python train.py --encoder_arch="convformer" --model="contrastive image-text model" --dataset="photos with spoken descriptions (Open Images, Localized Narratives)" --train_examples=50862 --image_size=64 --crop_scale_min=0.5 --horizontal_flip=false --translate=0.06 --color_jitter=0.2 --tokenizer="word" --vocab_size=4585 --loss="sigmoid" --embed_dim=256 --encoder_norm="layernorm" --encoder_norm_position="pre" --encoder_activation="swiglu" --encoder_mlp_ratio=2.67 --encoder_parallel_block=false --encoder_inner_norm=false --encoder_patch_size=[4, 4] --encoder_conv_stem=false --encoder_depths=[3, 6, 3] --encoder_widths=[48, 96, 192] --encoder_kernel_size=7 --text_encoder_causal=false --text_encoder_width=192 --text_encoder_layers=7 --text_encoder_norm="layernorm" --text_encoder_norm_position="pre" --text_encoder_activation="gelu" --text_encoder_mlp_ratio=2 --text_encoder_head_dim=64 --text_encoder_fused_qkv=true --text_encoder_bias="all" --text_encoder_qk_norm=false --text_encoder_parallel_block=false --text_encoder_inner_norm=false --text_encoder_positions="learned" --init="torch_default" --residual_init="none" --optimizer="soap" --beta2=0.95 --learning_rate=0.0016 --beta1=0.95 --shampoo_beta=0.95 --eps=1e-08 --precondition_frequency=50 --max_precond_dim=1536 --one_sided=false --adamw_lr_other_params=0.0012 --max_grad_norm=5.0 --adaptive_grad_clip=0.05 --max_steps=5000 --batch_size=128 --epochs=12.6 --lr_schedule="wsd" --decay_fraction=0.2 --final_lr_fraction=0.01 --warmup_steps=250 --weight_decay=0.1 --adamw_weight_decay_other_params=0.05
Rows from block 9 of the image encoder, named by matrix and row number. Rows with one number belong to one neuron. Each number is 500 + 25 x the weight over its row's rms, rounded and kept within 0 to 999. All counts start at 0. Numbers have three digits each.
# gate: MLP gate (encoder.blocks.9.mlp.gate.weight, 512x192), inputs 48-95
# fc1: MLP up (encoder.blocks.9.mlp.fc1.weight, 512x192), inputs 48-95
# fc2: MLP down (encoder.blocks.9.mlp.fc2.weight, 192x512, transposed), outputs 48-95
gate.14:496494489522487503490539518525473516492528501529500516518503511519502469508496492498485469534509475492507510506474488523518476512544524503492475
gate.15:534520496523528479513511549476461466497514534502513507493548484473487489493506497481517493506504488533475461490488479500535518472495475495469540
gate.16:469484480502534493494546504485476520513466489498494521489491491530424540515512491488473504485476512496532503506521485509525499481546473478499509
gate.17:510482523499465478489526481499493548489508508494503531554521495537468514497516471490488492527535446501491553485444493530502465537488490490509476
gate.18:492513466518484539494509532525513474479505503464471504536500470509508493563510518463511498485489527502499530481500530513527462514508469515532479
gate.19:499491455509493493531462466489536485500506490499500581488455497536496515474487464484471527469535490489512454506499474559520514497517528475487502
gate.20:505484475491524498439437494505467539500501522524513526516530521525534511527482520460586457490534501465491474508481537465487513504548480509468510
gate.21:505510508441529481505495511523533533538494488521521436505492492489521490492497533452526496481478473514523488503508489494504562530485510473541517
gate.22:506496502488511461542550472500524453499502519487514548518518479494505563468485469507476498522485492506485527506528516480454489544512500558503506
gate.23:501466499461514488527534457499507522498516521499534492517505542486516518523482476461494539488455494505457506496510459518457493490502486526497531
gate.24:523536464510545502512489513513473496489505507472500526505515496469510501465484464551511508493501525519508530501474466477503470518479503473492535
gate.25:483484490517480443487513483463519525525460490480513500508484501499520520501534468535529473512481506485486512489453539487514473519514524419491481
gate.26:491508503485454515477499510490491516492475509489499561503493508499493513475541468508439464477500493485510491496472522514507500502526528492503462
gate.27:528513423471513522479509550494476498503502456501549468514476472488468501497543501460505476533489518502498494462533483474510497537472467509506450
gate.28:468497472511511462532500492518492536503505476502517533479505544483535464503481494474541492482528478505469480491489470452513475514524511510470470
gate.29:490563474458512486445498487514498520497512459494509492478506461504485464534527493472513475522519486527488488496481508498484449469515492521471509
gate.30:477510514475457461474490472493556479487482525505511465488478489511453467436447505513498500520463507514470463522487496482501486522555491494528518
gate.31:514517490480541482456438510477515508486520524491505462481518454483515491518501479507483547475502506446513555517467492508499485478488508514497518
gate.32:501493510533516481504516501468512531524511515489499501517463491546503501484510535509542492476537525483535475482516504526455517504524476487501510
gate.33:508502509495493483501472514502512486473532515497477497496473490538484484504532509504445510517481514460483524565530496505496491520481521522523512
gate.34:500510450490494514475537505509472513526484487481541457530491465499472528495476533490479439513469483536530482516528500487475531458516464539517527
gate.35:489485508456505533508483526511493515500503474491511496478469489524462504519513508527459465486497472482466512525506539505484447467476548463529480
gate.36:479481476479480499508542503476513514516465511502531482487478489475493518479538538514463487505475526514501482509462465509488460504466498504510468
gate.37:486513503522470509529465491506493518529458477491519528506505480533499462505513468487504445509547547455490488470537552483507463482500511538550475
gate.38:492501524501524541450522505492471564490479483492490499492493515520502500533533500535503498515453456497502501496519511537502485471463517535500468
gate.39:476496489487464472490482506523494496524520518460543486478529503522517462466493494503541439500489496490537530485466483480466510509513517514539506
gate.40:470535512478552461522488522512535497477486490535532495529498473529492479502467500524522510484493449489529506509448478543465523473482501536498451
gate.41:519522505489521469507507476467539503527526534526539508521492510486506514431526526536468522525482503485490503500476510498512509472517491511532494
gate.42:509498535460512455494515471522514513466525491512522473516522481475494519495502440504519427500487546451497505518493529462523543492487518489543513
gate.43:490527498498524550495505482487502503556443487529514521508481548494496509512524524467550545482494472474483475511513529491529483495481527509555496
gate.44:526464506539538493493448506497478446494482527528496531495488496455466495510498461493482516502514530496458448489499484519536489479499488525544504
gate.45:485465488461527495506515506507516514551486462491471514525512448508525505550491470482535534504487536489463464510494521477508562482492479479534460
gate.46:504526518470534487498507528507526482480517515472490531521537564466501510524455534525507459530517515479467503526487499498508511532457541506505474
gate.47:488497503475489490492491503520502513500518549510488509485501525495552549504513493579500542512516471557463494443476491520502502509485492554507500
gate.48:512533496517501480481532500503513475519448545471468540493519495511522505509522498471486484499488481515465526479502501510478511464509494486525476
gate.49:493474514466478497465508523498502491493512504519532484505540460473514504532486512498479465573552480481515528497493501512527488495508497490481512
gate.50:503487468527491471475494546496528490535510507491496476502483502461484511515490510521496512498485518519533511489496486471540494498484501457466513
gate.51:491498500467511458476462520480478468485509510533489498495475473516478488513531524517493466541477503453485455505483499527529491500511475491489502
gate.52:506503500465497487524516527539506559502490515538520518509511500484501471518499489511535481515483525495505537501452481485514488494483459502513484
gate.53:505522487503545525529538500530494496509461525538509461501493513471466507506495489492463497497457514522479502479445505466506515484495540463458521
gate.54:515482521512481517531501531540470524552468489466539511490535483517499504460502525533479515505507539518486499503504489482496539519454471484472506
gate.55:481475496463506448499486506494467460503508503476530479472557495526465507513466456506511515505504491501518492484482494506491485493466532516549463
gate.56:506510513488480439478492495493541462532506532513523476511492467477512533499499499513517503489522502497460553476458510465503495488472498546522470
gate.57:532511495436518500529513456471500529507504456466527505483510470511534477470531502498510516509502519500487512539489490484530472561453507489516448
gate.58:472477525514475495536486502476468496511476472455522512525537519529520531452460540491448529480505469553490448479474500485489525529503525479518489
gate.59:490453495463545511490511532534521528485442530532487437475460464539468530482469531505498468501515486486513516489460483498508493485475534492509466
gate.60:486468506485526487497474479495489468507485491470527461484505532514519490514558521512476432499501474502522532483457496509538495507521489526485495
gate.61:490496495475507482487494503469529504489530527470485461519479540454507493477531522469522498510511517499481515479489520490502491473497549491497510
gate.62:479544505453522508513527501510502490510484485493485479482522509548518467476480481469485516491523535538518471500478502493477517478475525497484475
gate.63:501495483486495492497516538446505482491553483462511500478519476507486510484513478523500522482493481493464538505511537486552499531508465482501473
gate.64:472492441498527465564500481511511486502495516507517515499491525491493496517486489498433501546488506489481459495503485534485570506461523461544495
gate.65:450434507529505524478524479535476523475500506463540503506494497526508548487523506502506492525503536455528513483473504482497517469476520523530476
gate.66:474474488499502526470481481459483501508508500514521526523514526521480496509514533460511482482481465469494488524544520539488532545473547456542505
gate.67:510498518531555478494498500538459457505495459483503519501493469573544524498523478444491535513491528507547506539482449541495475511479489539481502
gate.68:492499534498469513516463511505538516522496501503504496494517512473542504537536495458507509503499502471501512519510459492547460551490512507484463
gate.69:530467491520447498542507441551502515474506497517512503509487501518508484476504501550499487529484501484474496481496534513505518453485505492529506
gate.70:484515506484517465499470465535494490527516551522499442492517489511470499455514483502498499490504479542512510489451515497464462519491521487496503
gate.71:481513473502489459473515486478473535567502536504526534506461480497489493516490512442470488449472494494513481511522456531499509571510484493512542
gate.72:533492492503521508465524514519498525458506472464449480503503454526476490501527509469483494514494546518490507536526492510493516445499522510478468
gate.73:500468502485490511507525454478476477532475500517502466505514486526503526488484545485504540559464512529502524558493523511541531468523494512498433
gate.74:481484563504490477464490521515467507507455475499504533507476517516493489480482570516504510450497523482528511472516513512466484480487472508522490
gate.75:487525455473448425482521497516512518496501526483494451512441449520495493504518469482476507503517518494543491447524520520485511494491461473537505
gate.76:513477489518520501501490518532533533551505546451515491458494507479493483524468447465469510530479514501472498479469497485478477476487458505513518
gate.77:507535485518476483492519510497504500513462504506517528488487513458442543541509478449512485489516468520513513486528510482483524499477444500502478
gate.78:525465513510460523486546476515488486526508469483532510488541526498506545503488471509487495545513484419496481498503492512515490508509481540494502
gate.79:516491506541566514455462489457503498484493476522478554541510447523485450445538492460526482507488482519513479524481479472529466503499497487504504
gate.80:494484475492539512472478509496476503492517506536520520546448505523500559480524471485515488458479522535525495494484536546495533503466491490483498
gate.81:528527473509484511484488479497553533517494528499458489494502498495488466505515533511476494462530433470483521530491472509506495455464442441535485
gate.82:459558502495486502513481511486501518476490480528489476509518468507517491494447497528478509508495495501548512470511485511496547502562542498514496
gate.83:431511487483458507509471486480496533470501500455493514460501528541491482512509551505502545455487456544433486466484483499519478501495505530461517
gate.84:505513480467494476500494503519491507483461500486503466489479534443529539459510492488450476538453497524462492490514496454524475452478523486507483
gate.85:524477475469474505496495500460502509539516459488519512515507437498484487489530483453489478474474519500510511470500516477529509493492485497544547
gate.86:505547490529437481489486535541534499532514527481474525530499480528509492478553445535480527494472512484518505489442483536495521520506487464526509
gate.87:501546483504533474504550484505525501512483496496495438468477526527466537508551469484502481484481549469492464459491487519467537517520501492496469
gate.88:544512488511496491456484491517532482484496463488529524541501459515488498471550516509500451465517477537484499504487477483524464492514494487486538
gate.89:486511499477530502509462490489476519497460489491547463528543525509482541498500466510505457531477463536471536510485504546528532517492513501521495
gate.90:549560516486462488536511499539516495457504524488511529510478453509490482476531486494536510525512508486478514486519495474479531468460480483515453
gate.91:536511529496463504526521508461524466465484500503507513494516509474523518510522522443528539500490476440501446492484500494551499502484517477503533
gate.92:494525497557496452496478488479457489538515529508504442497494499529497509453502479501497470510446446496442556489445472541516493572495503487526464
fc1.14:516527515492529505526462515522485492508456524504525474536483527499523468474521493498484502499497553519510497495480504474472487506508499501506529
fc1.15:466478522454515521480490498476520494500505541523489510486483461477478514528493566467523526482517500519556505528507475487511514476476502528522474
fc1.16:506482488510472497483477500466482459531495494535501483470483529487527537488519505481514458459502469457482452519493515530505450500530496506504472
fc1.17:477519490512507511524484522502501492505477516469541513493471524484543478464499503503534492489485475480449495491492532471517503508508496497446550
fc1.18:511496496537517509473493534510475498499541477460489499493486508518497506519471532472493474462515497509519487460488515501504462525484512514536492
fc1.19:516497478516507499510477544523436524514475495465500486446494502490478504528498529513493509498498477524540486521497469456488515467456494490476497
fc1.20:472470492534512467466478493532490552458497536527500513546505490540517529540518497477535442492490533477509484538459528451550500466470512492490487
fc1.21:511494471535541513489526459470482474484466512539481496481511541519535491485531479513508465495532513538500498499493532489535498468479510508536545
fc1.22:559506457480505533477491489497519494493474484516476476488515503510490578488493480453525534476497509518484450479532548525497515502459469493531503
fc1.23:531516475507515501522470513519489501506480517516478505490468472547495507472490488511501500513512501471521505526486480423539455453539537484471517
fc1.24:488543543490504544528481502541485478534495483466491475488473510515543489509472484531494582528488512547457505510493519509483500499484447501465487
fc1.25:496510478521520502488487503520469507507452484511429540473472506487497457573462497490484465504533496471507447471505443488487497517485555511507518
fc1.26:505487461495470502545507510479491459455451497478490530525501516506497487505498511460513477487481514513485523505501497551513528492509472503492477
fc1.27:511488521499499491542513495510510472496516531515491471487488525501494488502545471511480457510503540504482540481514454484507533529520451501513510
fc1.28:540477517515484505488451506474478474448514466492499502525503508519496520468522487490494519483540507491523501475486473548493501508491519442505470
fc1.29:477539494452473509469554418459492464496525467501516518464473545527494536474501490516528509488495478464489525504489498494459501483491500499509472
fc1.30:532475477481493468520517486543491505521473475518506473468517480529543478483502515515471471469499502501450540500501501515495500468523469468436506
fc1.31:485509518476491524510521519487510491499505509506511489507464502539526486479504484489508522465505522487521491524547448499554478493502502521467498
fc1.32:557475501487495492503462511456481500529503479481510531448494456497538503523544530527497465515462491489501460503510485472458498514468519496493480
fc1.33:451519482494501498501505521458448509546496525550506475518464509517519523494511491503530503482489508493531470503496522503449482452511455518525503
fc1.34:485515490514527472524519464514494525524460520540487540498486480562498446492483518543416483526505506514501421551482482484518513500489469475497480
fc1.35:543479502480487487479449506508471518533509487488471493484488476477502506524514560486522496528522503511478511489502543523535484481513519461514500
fc1.36:541532478484498483528521464498514485506469454488504508526476491484504496518511480487470511443492509508508495497531483512517522524452477497527456
fc1.37:482458501485450538492504498475504477507472492500494513470505507517498476502513476464510455503490536540518501517507520525496471464452492505508527
fc1.38:499471505498443495493505504502495491494488563518511458526506503545494471527504501540515497514516511537507485513563499505512530471515514535508539
fc1.39:481529511527524510535545482496561513467492481516471480482487498507486498529501512541448499493494518499492520473566532516472479448488487532509470
fc1.40:495484501530465511490492485508534506511483525537488505487477507482511517456468493517521528529463517463480512517480540463520527500512472441516493
fc1.41:481517489503503509531492515475463547464505533496495470464505473518444469566504465457504473459552501520514478536512547494467500467523511528451544
fc1.42:506495489480487478457546547485484463527492528500470493470517478498502465499498540501464537507503437493499527469508458535481475511484481488460424
fc1.43:494522510495478512500516497496482515484502470497523532472553485476517499525524471493443495542485554501469512522452484520478522479463544463465444
fc1.44:534482491513494487513486459491494492523501493529516533516479488494475474490541484483541569513491527521491491520510447474522515483542520559508478
fc1.45:477514488510499475525521519506491498510492462569500517483554511537479473519455506459546515460503517485511477503500527481490509511536509492533482
fc1.46:490500488530522500517506503489505533523516511498514500503500493482507540478494488491459508472499487532481480473463489498531489468514496489502524
fc1.47:487455523509479506488495518450498515478492473521511490484496492502511482473502509494547533466502527505495488515523512487560520505463517518470508
fc1.48:481536543493509499529508472485459517542522535494496503486482527532518482510496477476494517494448520475485463471483500436494462504541454519505556
fc1.49:482477457470514482507493540502520508493538501512469468563458458495509481497522498486496501449505522463493500497512493486493510452514493493519471
fc1.50:483483485505468499533523505541476511473519491481509552554460519486492526496501508471514512488514502502482538497516546491467524516497467489516529
fc1.51:510520485503504557503491498492506513565546457505452485473517512487481492508499471506506482525483553480512462518564471546468495477507518493474529
fc1.52:510485483491460484472518493496513524551497516493536502492469524436480488520521504554510480496478453509456535494490479480494526503462460525504475
fc1.53:514511524545505518508530518493458492519487500510475523514487499512487521501488461474507516498474507488524500499505507478553535493531479469491521
fc1.54:582501460516525481512515513451480461503505478555493489516490470485555488508515504511477490549497486524487527550495545541483537506498477491533500
fc1.55:489498500492520511495498506448476510536531510472499491541508449552501471452542490525472476502498455536560524532510449470481496499530524490554477
fc1.56:485507474484503531502494491521471486533481451444539519492494526510508561482497484504511509506490518477495467481519518475485520517508483508484501
fc1.57:535500456510517490510552498484525507510480467472456519501528500504489512495496512531479533539508489495498502517496516476497486478462493499539494
fc1.58:506537459479463447496474487478531525549509495462482518509537515489506503503494503470498504502492484511524469488493465521502527491484518551495475
fc1.59:485505465488506494535518490502533494483509523521516460495477499496477497520516502497510484461503472527476484485521454508522436483490478483474500
fc1.60:487517532490474516494503514509514476533529500500461529474476471513464539450510505515485498516479501505497516485505515545486474504514491494517506
fc1.61:481510486464490525518490503514521531533509523512494520531472472510500479537518478484524498449494489517490495476506464480493519479489537463509512
fc1.62:475502521507480531517498485541506505483551495520469520484501523473508530437475493527499503514474527482495467516474505511567466467485496471447475
fc1.63:515515426500458488522545517483479506498472514493468502514485507508495469492482499553508532507511481515506507485508498535522495488531510495469489
fc1.64:525500485477552490494514504523456452555532477514475517473477465489529521518471490498512525457455520493470490485507488533483466467515531511505494
fc1.65:487473504498493518469498538495519499463555485488462489504476479461529504519497541503464501496497446503493486548484481532487536471432495489520483
fc1.66:518523494540491484465498469492526480564496496510531487536550486502506487532497491465468507509472494473499492535477494553507488503513508501493496
fc1.67:472490495498490553512481524510497459512477475503502494561529504458466530521495504480501501514510483499501508465505494477495469549549492515523491
fc1.68:508511549535487533510494514492464511482447511499511548465484484502474526504546559477532485515505504480513469496446473466460504471528493473490499
fc1.69:415463490464531444508524491488522519487490504501504503467481514509506472517488500506506495473452473521476488501464523468504482489498519503510449
fc1.70:583484528548499467532431539485464502548501527489510518536496478497511496503498509460501514478529499495507471494505466454490514506463537471490483
fc1.71:505493507487481490503505493498523449530497506471497495545506498496505474502520473547524490495507514464536494490517524485551479495497554500437468
fc1.72:536501531507511477517504535552528508447512511472567484530497527485492541486528491512496554510501469480518484485526534533490551475511536483476522
fc1.73:513531506513490486464478478497486509523514515533504475516509524503474523521522486523461478475516514483493505541542556544518511499476498501492493
fc1.74:468523520531509510525469529512489503481507477504500478530511488476486553495480486478522493521465490488545512498510528464491513511521523505499494
fc1.75:496511478481547492508530478472490565470478535496479521518510464517458485518512468508461472475509500446533480456514485508519512495478495516483509
fc1.76:525525472469504475503498465527485461487490504519524500517523464515481515450497557514539494485495502487480503518493525533504537512547549492524506
fc1.77:454540467491478482526488458485497475491509478471528525558489467449494563483466455484498470455504513504501466505482519475467538515494506495555502
fc1.78:564448480507499480455452514544502486510509529521512455527491510494512511505518510531476493467468498526460505520502503480486480521503486487515478
fc1.79:559479498509543518451529505513480493509495509510504486508503473505512506492514499497525493511462539507439514490480446512522509500516487524468537
fc1.80:450529462532518502503494483494499526512545512504466502461508500475495477471514489505484471442490521482476465536456443500525510469510485557515496
fc1.81:475483488485492466541526493516512544523512480506492494502524484484488474473482500429495513492493526527519540503521447515520555532523492507487486
fc1.82:545488512488429513506504462534493505488484497505521505543512483495533502474520511485520488477479511519498488511500507478551541424487490537481525
fc1.83:448466516484512516485478490496493488472484493532508529517510462482515497509469481525517465452486504476547470496483496499535494485481526488517497
fc1.84:483464451536484480465526455512518519502448498500483508503492464532457470517457482527474537524532548490511504528493507536477481555511484517509481
fc1.85:486474489522552490502535509488439493470512508502469525484522509490509505517498505477510496494519493523507469515476517542497494503509509535477534
fc1.86:498512523461515486481506476480470557450501513503507462480511527500494527519504509509539536515485511479527507520465526487518509539462469481470512
fc1.87:462469547528440506513437521470460489497505533501491543472529475481529475504443535506484486456506479503476504520503539513530448492513515521482472
fc1.88:514504509510491494516528554550458519466503500480479507505538456522495541487533513511500524566457462480533508492491503494484508536495487530479515
fc1.89:532553478479467485472497531502484500477478496483498509552536511517499501463438460505498455518513501489473452513488502525492511468495544537468506
fc1.90:501516493446518501504543459486532512481519472506525498534498492507521528508530480523491544488500480524443478509459486513499546531438542506495507
fc1.91:491507504556494503499529473499496481539467436491505541529512481496466472503536459479507511429500510494486484496464484480460488471535515487472471
fc1.92:469476467485485514510516516480518488464506537484500537498516482505479476546499505524456486496508544475484479539544517488491466489504502503474478
fc2.14:506531489486447544481488547513479520474490502508434513503530513465530521494508497528544487518492489516500554493498510539448488515538496509495486
fc2.15:477474515473497462516494528504523473518495472479527509469544491460533495468488443526497487507503509468481489542546551482485435478482492512473500
fc2.16:494506512503486474442518505514507457491449510495528435506441496473494479493476477533499491496538545473478525523551511487526506522504533532461532
fc2.17:519492514443494527474488466513503471517578502525472518516487540489512514508454517493506513526502512510510513476539489486541539527533513523491486
fc2.18:485531518520473528475486511494515520494519522504541527530452479497491474474465457535529509475486487474475515538499498497435501522493479543486498
fc2.19:469480492498513486543492460482504522520518538467490441487450506507518475486494462503493509480492511469477483488474496473497501500526536554541483
fc2.20:496491480499497447474488487519514491471478515451513519481434485522492532492489477492499531434504518471498515496508477540522526502518485498460543
fc2.21:495518479509504525517508492550481482514489500472526494512441497486470501495530441487477506509454506492493530521515516515498533520542522492514482
fc2.22:544525495509511518539451521491499505480511498511497504489475507514568484502463533537482486502477494483524494521508466525505476479479477488503459
fc2.23:512505511522513520515477485517511469496486554482487504518527459476517517487477427543488509537489484502495479512529520556494498504521527492547492
fc2.24:544487477492520508523524490516481461500522501493474464505523520496499532478456475524465524506513497489511452491520533533533496500533475524499512
fc2.25:495486486482501503469526500461516489491485522489479517501490508495512481521474445471496506496494481487491478502516505490471506520509490489486442
fc2.26:498490507461508486469507484486459484495468523471490497491459496499493505514537515476500528521489523546485523472536494485505478501496519480475496
fc2.27:456506499506496524453473501451525548530478490484495504495491491503529514491518485520489542535515510518538484466468463536518507498513510495491535
fc2.28:486480517501486533479482529478461506494475528478502477460512449526482498516464506489514461491496517535502541484510509495457504486526476481491514
fc2.29:490489526527522509481522467508506499499502510504541449532477469474523478524458505450517484507516511534513472489484441498527520516520501480539476
fc2.30:544501497531531509504479483495502495514511482525521456490486525489525537489488533458495498475516506523477548493526525497490480551557503513497447
fc2.31:478499488501481542496520510501482479510493493491495479529495508466449486472491487513518506466510515504503467466439499520443530463472458518532517
fc2.32:517474540515490512502518510492516492494473448566539517526526510515512464517490445461499477546454497468506479531481502499546522488452527502536440
fc2.33:493472513479487519533523476508507494490513488469486497524500481488513479496493480471458523459489527452505505505471503458483503519495511514456507
fc2.34:530552517534430513484480493493513497530546466478501504493499527502468506507467507491510463492507535454537495515513508561479549553530526508503465
fc2.35:526495446512492469560484514507487483517538486552486530526536546553487506491520519479513522537507505504467477492513453460484498491492523463470536
fc2.36:498483495519486523451460493508526553513533489475498515478463491535472513496454560516516517526542495487461509474482492499478507466520460475436517
fc2.37:482486532469471538513532501487452474500470513470492492460492475501489444508547464507468474488526501484491488509514515558535469479518479466509491
fc2.38:503479523500506494492558475479498460488516498527508529518530505500488505550541499477514486492507494485533478499510490522491518502484469460487467
fc2.39:499523541483474480487545503513474504538502505485536525500503494513495482525482483494497517486506525497492472502498469518507533485500476504500564
fc2.40:494462483488490524503464507549516464533491503514507519493540491540529523525534487462535501520529523489502492504537510491509499497545535514492501
fc2.41:502545488476502505500545509521474506488521494511544531507518544491541525448560501535553493528545511518519453526496486493474498538533532514486478
fc2.42:513479448535520432491483506547505487506488494479547496514504496531484484501492512535539492495461468517538475479503484506502499502540466486480547
fc2.43:475535497476467524537515488506477507529522523517505484549506536520508474518465509484491502489526511546507518540449512504533494488491495478498475
fc2.44:466528502478530466475524470491488492476496550506511524514497479481513521510536501462512502516499481527478505503478482474520507502525550459517543
fc2.45:540484518500447494513535538467490541484527504494517509490556499477466517496527523459499467477540473502477504492552507488504470497486501486512527
fc2.46:542567447506516465485511523454502506533525509528534516513463542486538455466525513498503486518557537490500494494539509485476496461486520550574539
fc2.47:463518515518491453475511477478484538475470548538509529544458457532495529516477452491491518531503487514497508458484520524492510524511502467481552
fc2.48:487475467510533480516484469518492476506525525516459487522554518491471480486460504498512491522533509505475434514487482542526512463423532494516475
fc2.49:540484445518492537520558486512537503467525507472507498478495493495481465464461507479533510512506523491503489486513525482451488490483538450518544
fc2.50:491547482489491499513534481481491479472525496532489508452546490513472524496537527517537474511483473489509535504534493529500512501523484559515495
fc2.51:520494475507536519472465465508489517495533518533473520449504519496468518512468483479504513526471511508543507482477491514500522491505527451512531
fc2.52:494539477460448524533482489509447500509555487504490466546541517481503482518488508501486492523516476484565536514459493530517489497490485501468508
fc2.53:474534511481466522502457483494498465493493534495511502478481551489452464487491527500526491534510551513446496452483503479496481480514526485566483
fc2.54:520497465469500521502555506532526516470521507461534484509478520488470488523441518494521477516488505503463500478508492445495547499535526497537481
fc2.55:496480561477505515517515440490521498505544484510530451542458500493478456461536548534496570474523489466556502452468491496510472476498533482498489
fc2.56:505539495489487533507506487481513499506492509516489525542467522472496507506544533468544556482475470477490476544522542496478418552527518497511485
fc2.57:551477517486514502491463534536516496494502491505510542471519499457527496535497510485495481571471532527560460564523488520484502522512516499491512
fc2.58:487534499497492486493479470495497451489466487516542489448505478493538502511480462499487473454466541485488451492502486495507510464483495499522474
fc2.59:474477520476491529533507502507482457506530490460466514535478466522483538444507533485471504475524499518495511542501522536498509489490499519494501
fc2.60:521487511535477525494522495504502464469527551461493517537478500483491534526506452507531493515508471482487479498482526507519521483518501510493524
fc2.61:537572497473466522512553495523534506534521499495485498513461504542448475527527498468478468512523457482475469478487512487499501507536511513483478
fc2.62:483521502493522493461536532445456454522510470500497509489518473511473461501482511472466512502507497524469493537502511456530521502572492506535491
fc2.63:494474536505479509463532483516526494535470538481528463501468505572510459476497488490498469472475440503509530498483526503515476512491450491464482
fc2.64:521543479473502471521520490494492494510502459502515521527463557497485464479516524517510512554509485531522504497503503512484467517489468497493531
fc2.65:497523495486482534486472499500490504477493485467530497493465487483487514496517531487527501490525461477491497465538519467483524473489505516543495
fc2.66:475484510470502487519497520490505532487499557482506534449515503481505503474520478536514502492541550519457507540489495517447470497510522458499483
fc2.67:470526521527482519469492517532515505566512520475518517556490498510512505450491467492488496504469516501509516503501495465489503478464506482464464
fc2.68:507461511501495552517483512477501508476443454497497507492556513516501480485457520461485534497501479523461507502479519481561480538515501544505490
fc2.69:506490470509551485443498509490523508489528451481530451480523507457471488559506520477533494484517498510481536439521508506498492523510495488494520
fc2.70:521518489466525462527454522470490474512483495512512486526492534440491518475507471504508480520505521507569485501472488525514469461457500504548486
fc2.71:530491465487480506453524519470491526504490492471488493511478541452539471480456537526532487518489537460517445489500485519501497481522496513463487
fc2.72:495471464509522526499475493467493501543469525523501497483469429502536487488533520504456542490499485536509438535534527532493458478464518540501512
fc2.73:515469538488496522458540477503505528496466482543494486519507440474506475526485499490442478505499508496517492516509473553532520526517521476478476
fc2.74:512528465540559512449475482516502503489527490522510502472514474532485500510512496497474487519487454491498544504495453461496484522505467516475494
fc2.75:502494526456486497476503527475493489502459494520475491476487445494472500515495514573548532525468526527514463508449508525492511479480532482483531
fc2.76:505521534478485502483512540482531462520523501503481497490492513493488480549519476505470482497484531494541506483497483487490518507503506513428536
fc2.77:463516497526541476478497503456499479514508494511481502485478490516503545441505498471485512515465521486480490477494523515519507531467491476486522
fc2.78:483459513471479470499509477493508514471519501485533507466513484475464516517482488496514499493501470473502505529476479481497497476493495485521557
fc2.79:441547510449495492523497514524519461460517483469543465548499533505532519492508545526468474529528496509502464540521488499487522491481506502527474
fc2.80:467495458521468516509475537508467514439539521501536532509464501531442526465530527525516482508470509540527503563530503493479548486484468489507491
fc2.81:481474449518551475454500486547517491499502508498497484523450508497546470564517468479503497523494526492500506477512468526506474493488509503437499
fc2.82:467502494431496466509478486491479516500540499530487494479497551517463489468527506514552489510478511502519549499504469522497490487505454481514466
fc2.83:501532503493494527438557478530516503480497458490493509516450484515476541490498483496533460456487522513529491514421515456474471453464497479509492
fc2.84:515494523489532472491471504526520489495500484514503475494537481515478536462517518545525515496506498472460514526534495456570494474499511505523501
fc2.85:478514476522495497531527511511467529490500508527523516499486521509485506493503463498479490497517507548473492530501531479488519550512451483506520
fc2.86:487523473493523553507481531482478454552513516511503528536499510482535454534537519478491531491437486523470492529497492498496452505525469481498505
fc2.87:507537458504517516505502544504547510464475518521493468506496496517506480548512501533536499506501518471553456512532528464533482477521532522520473
fc2.88:505504479486473512471469546503515517491516501503461497530495511480514523498490479495494505529498491507467507512512482478481529486525499535445508
fc2.89:450507493470486473473529505478496455494482546484506521512475491489466475503512498525575544525494515486531485547530483470502542491461499519503565
fc2.90:505436543511532525479502507482478502460511540495482506503457492515497535459481512504521467489530524510459478523528497555493518523532487509455572
fc2.91:494465509466520485479489515498475522494485499527515541495512480497511468514520487521485489482523505532517508514450463479480498502486484516513533
fc2.92:515496518530449464464498521463485496489513569466460474523478493535498462498500519539501448495488468481498546500476527516469530513523514511479503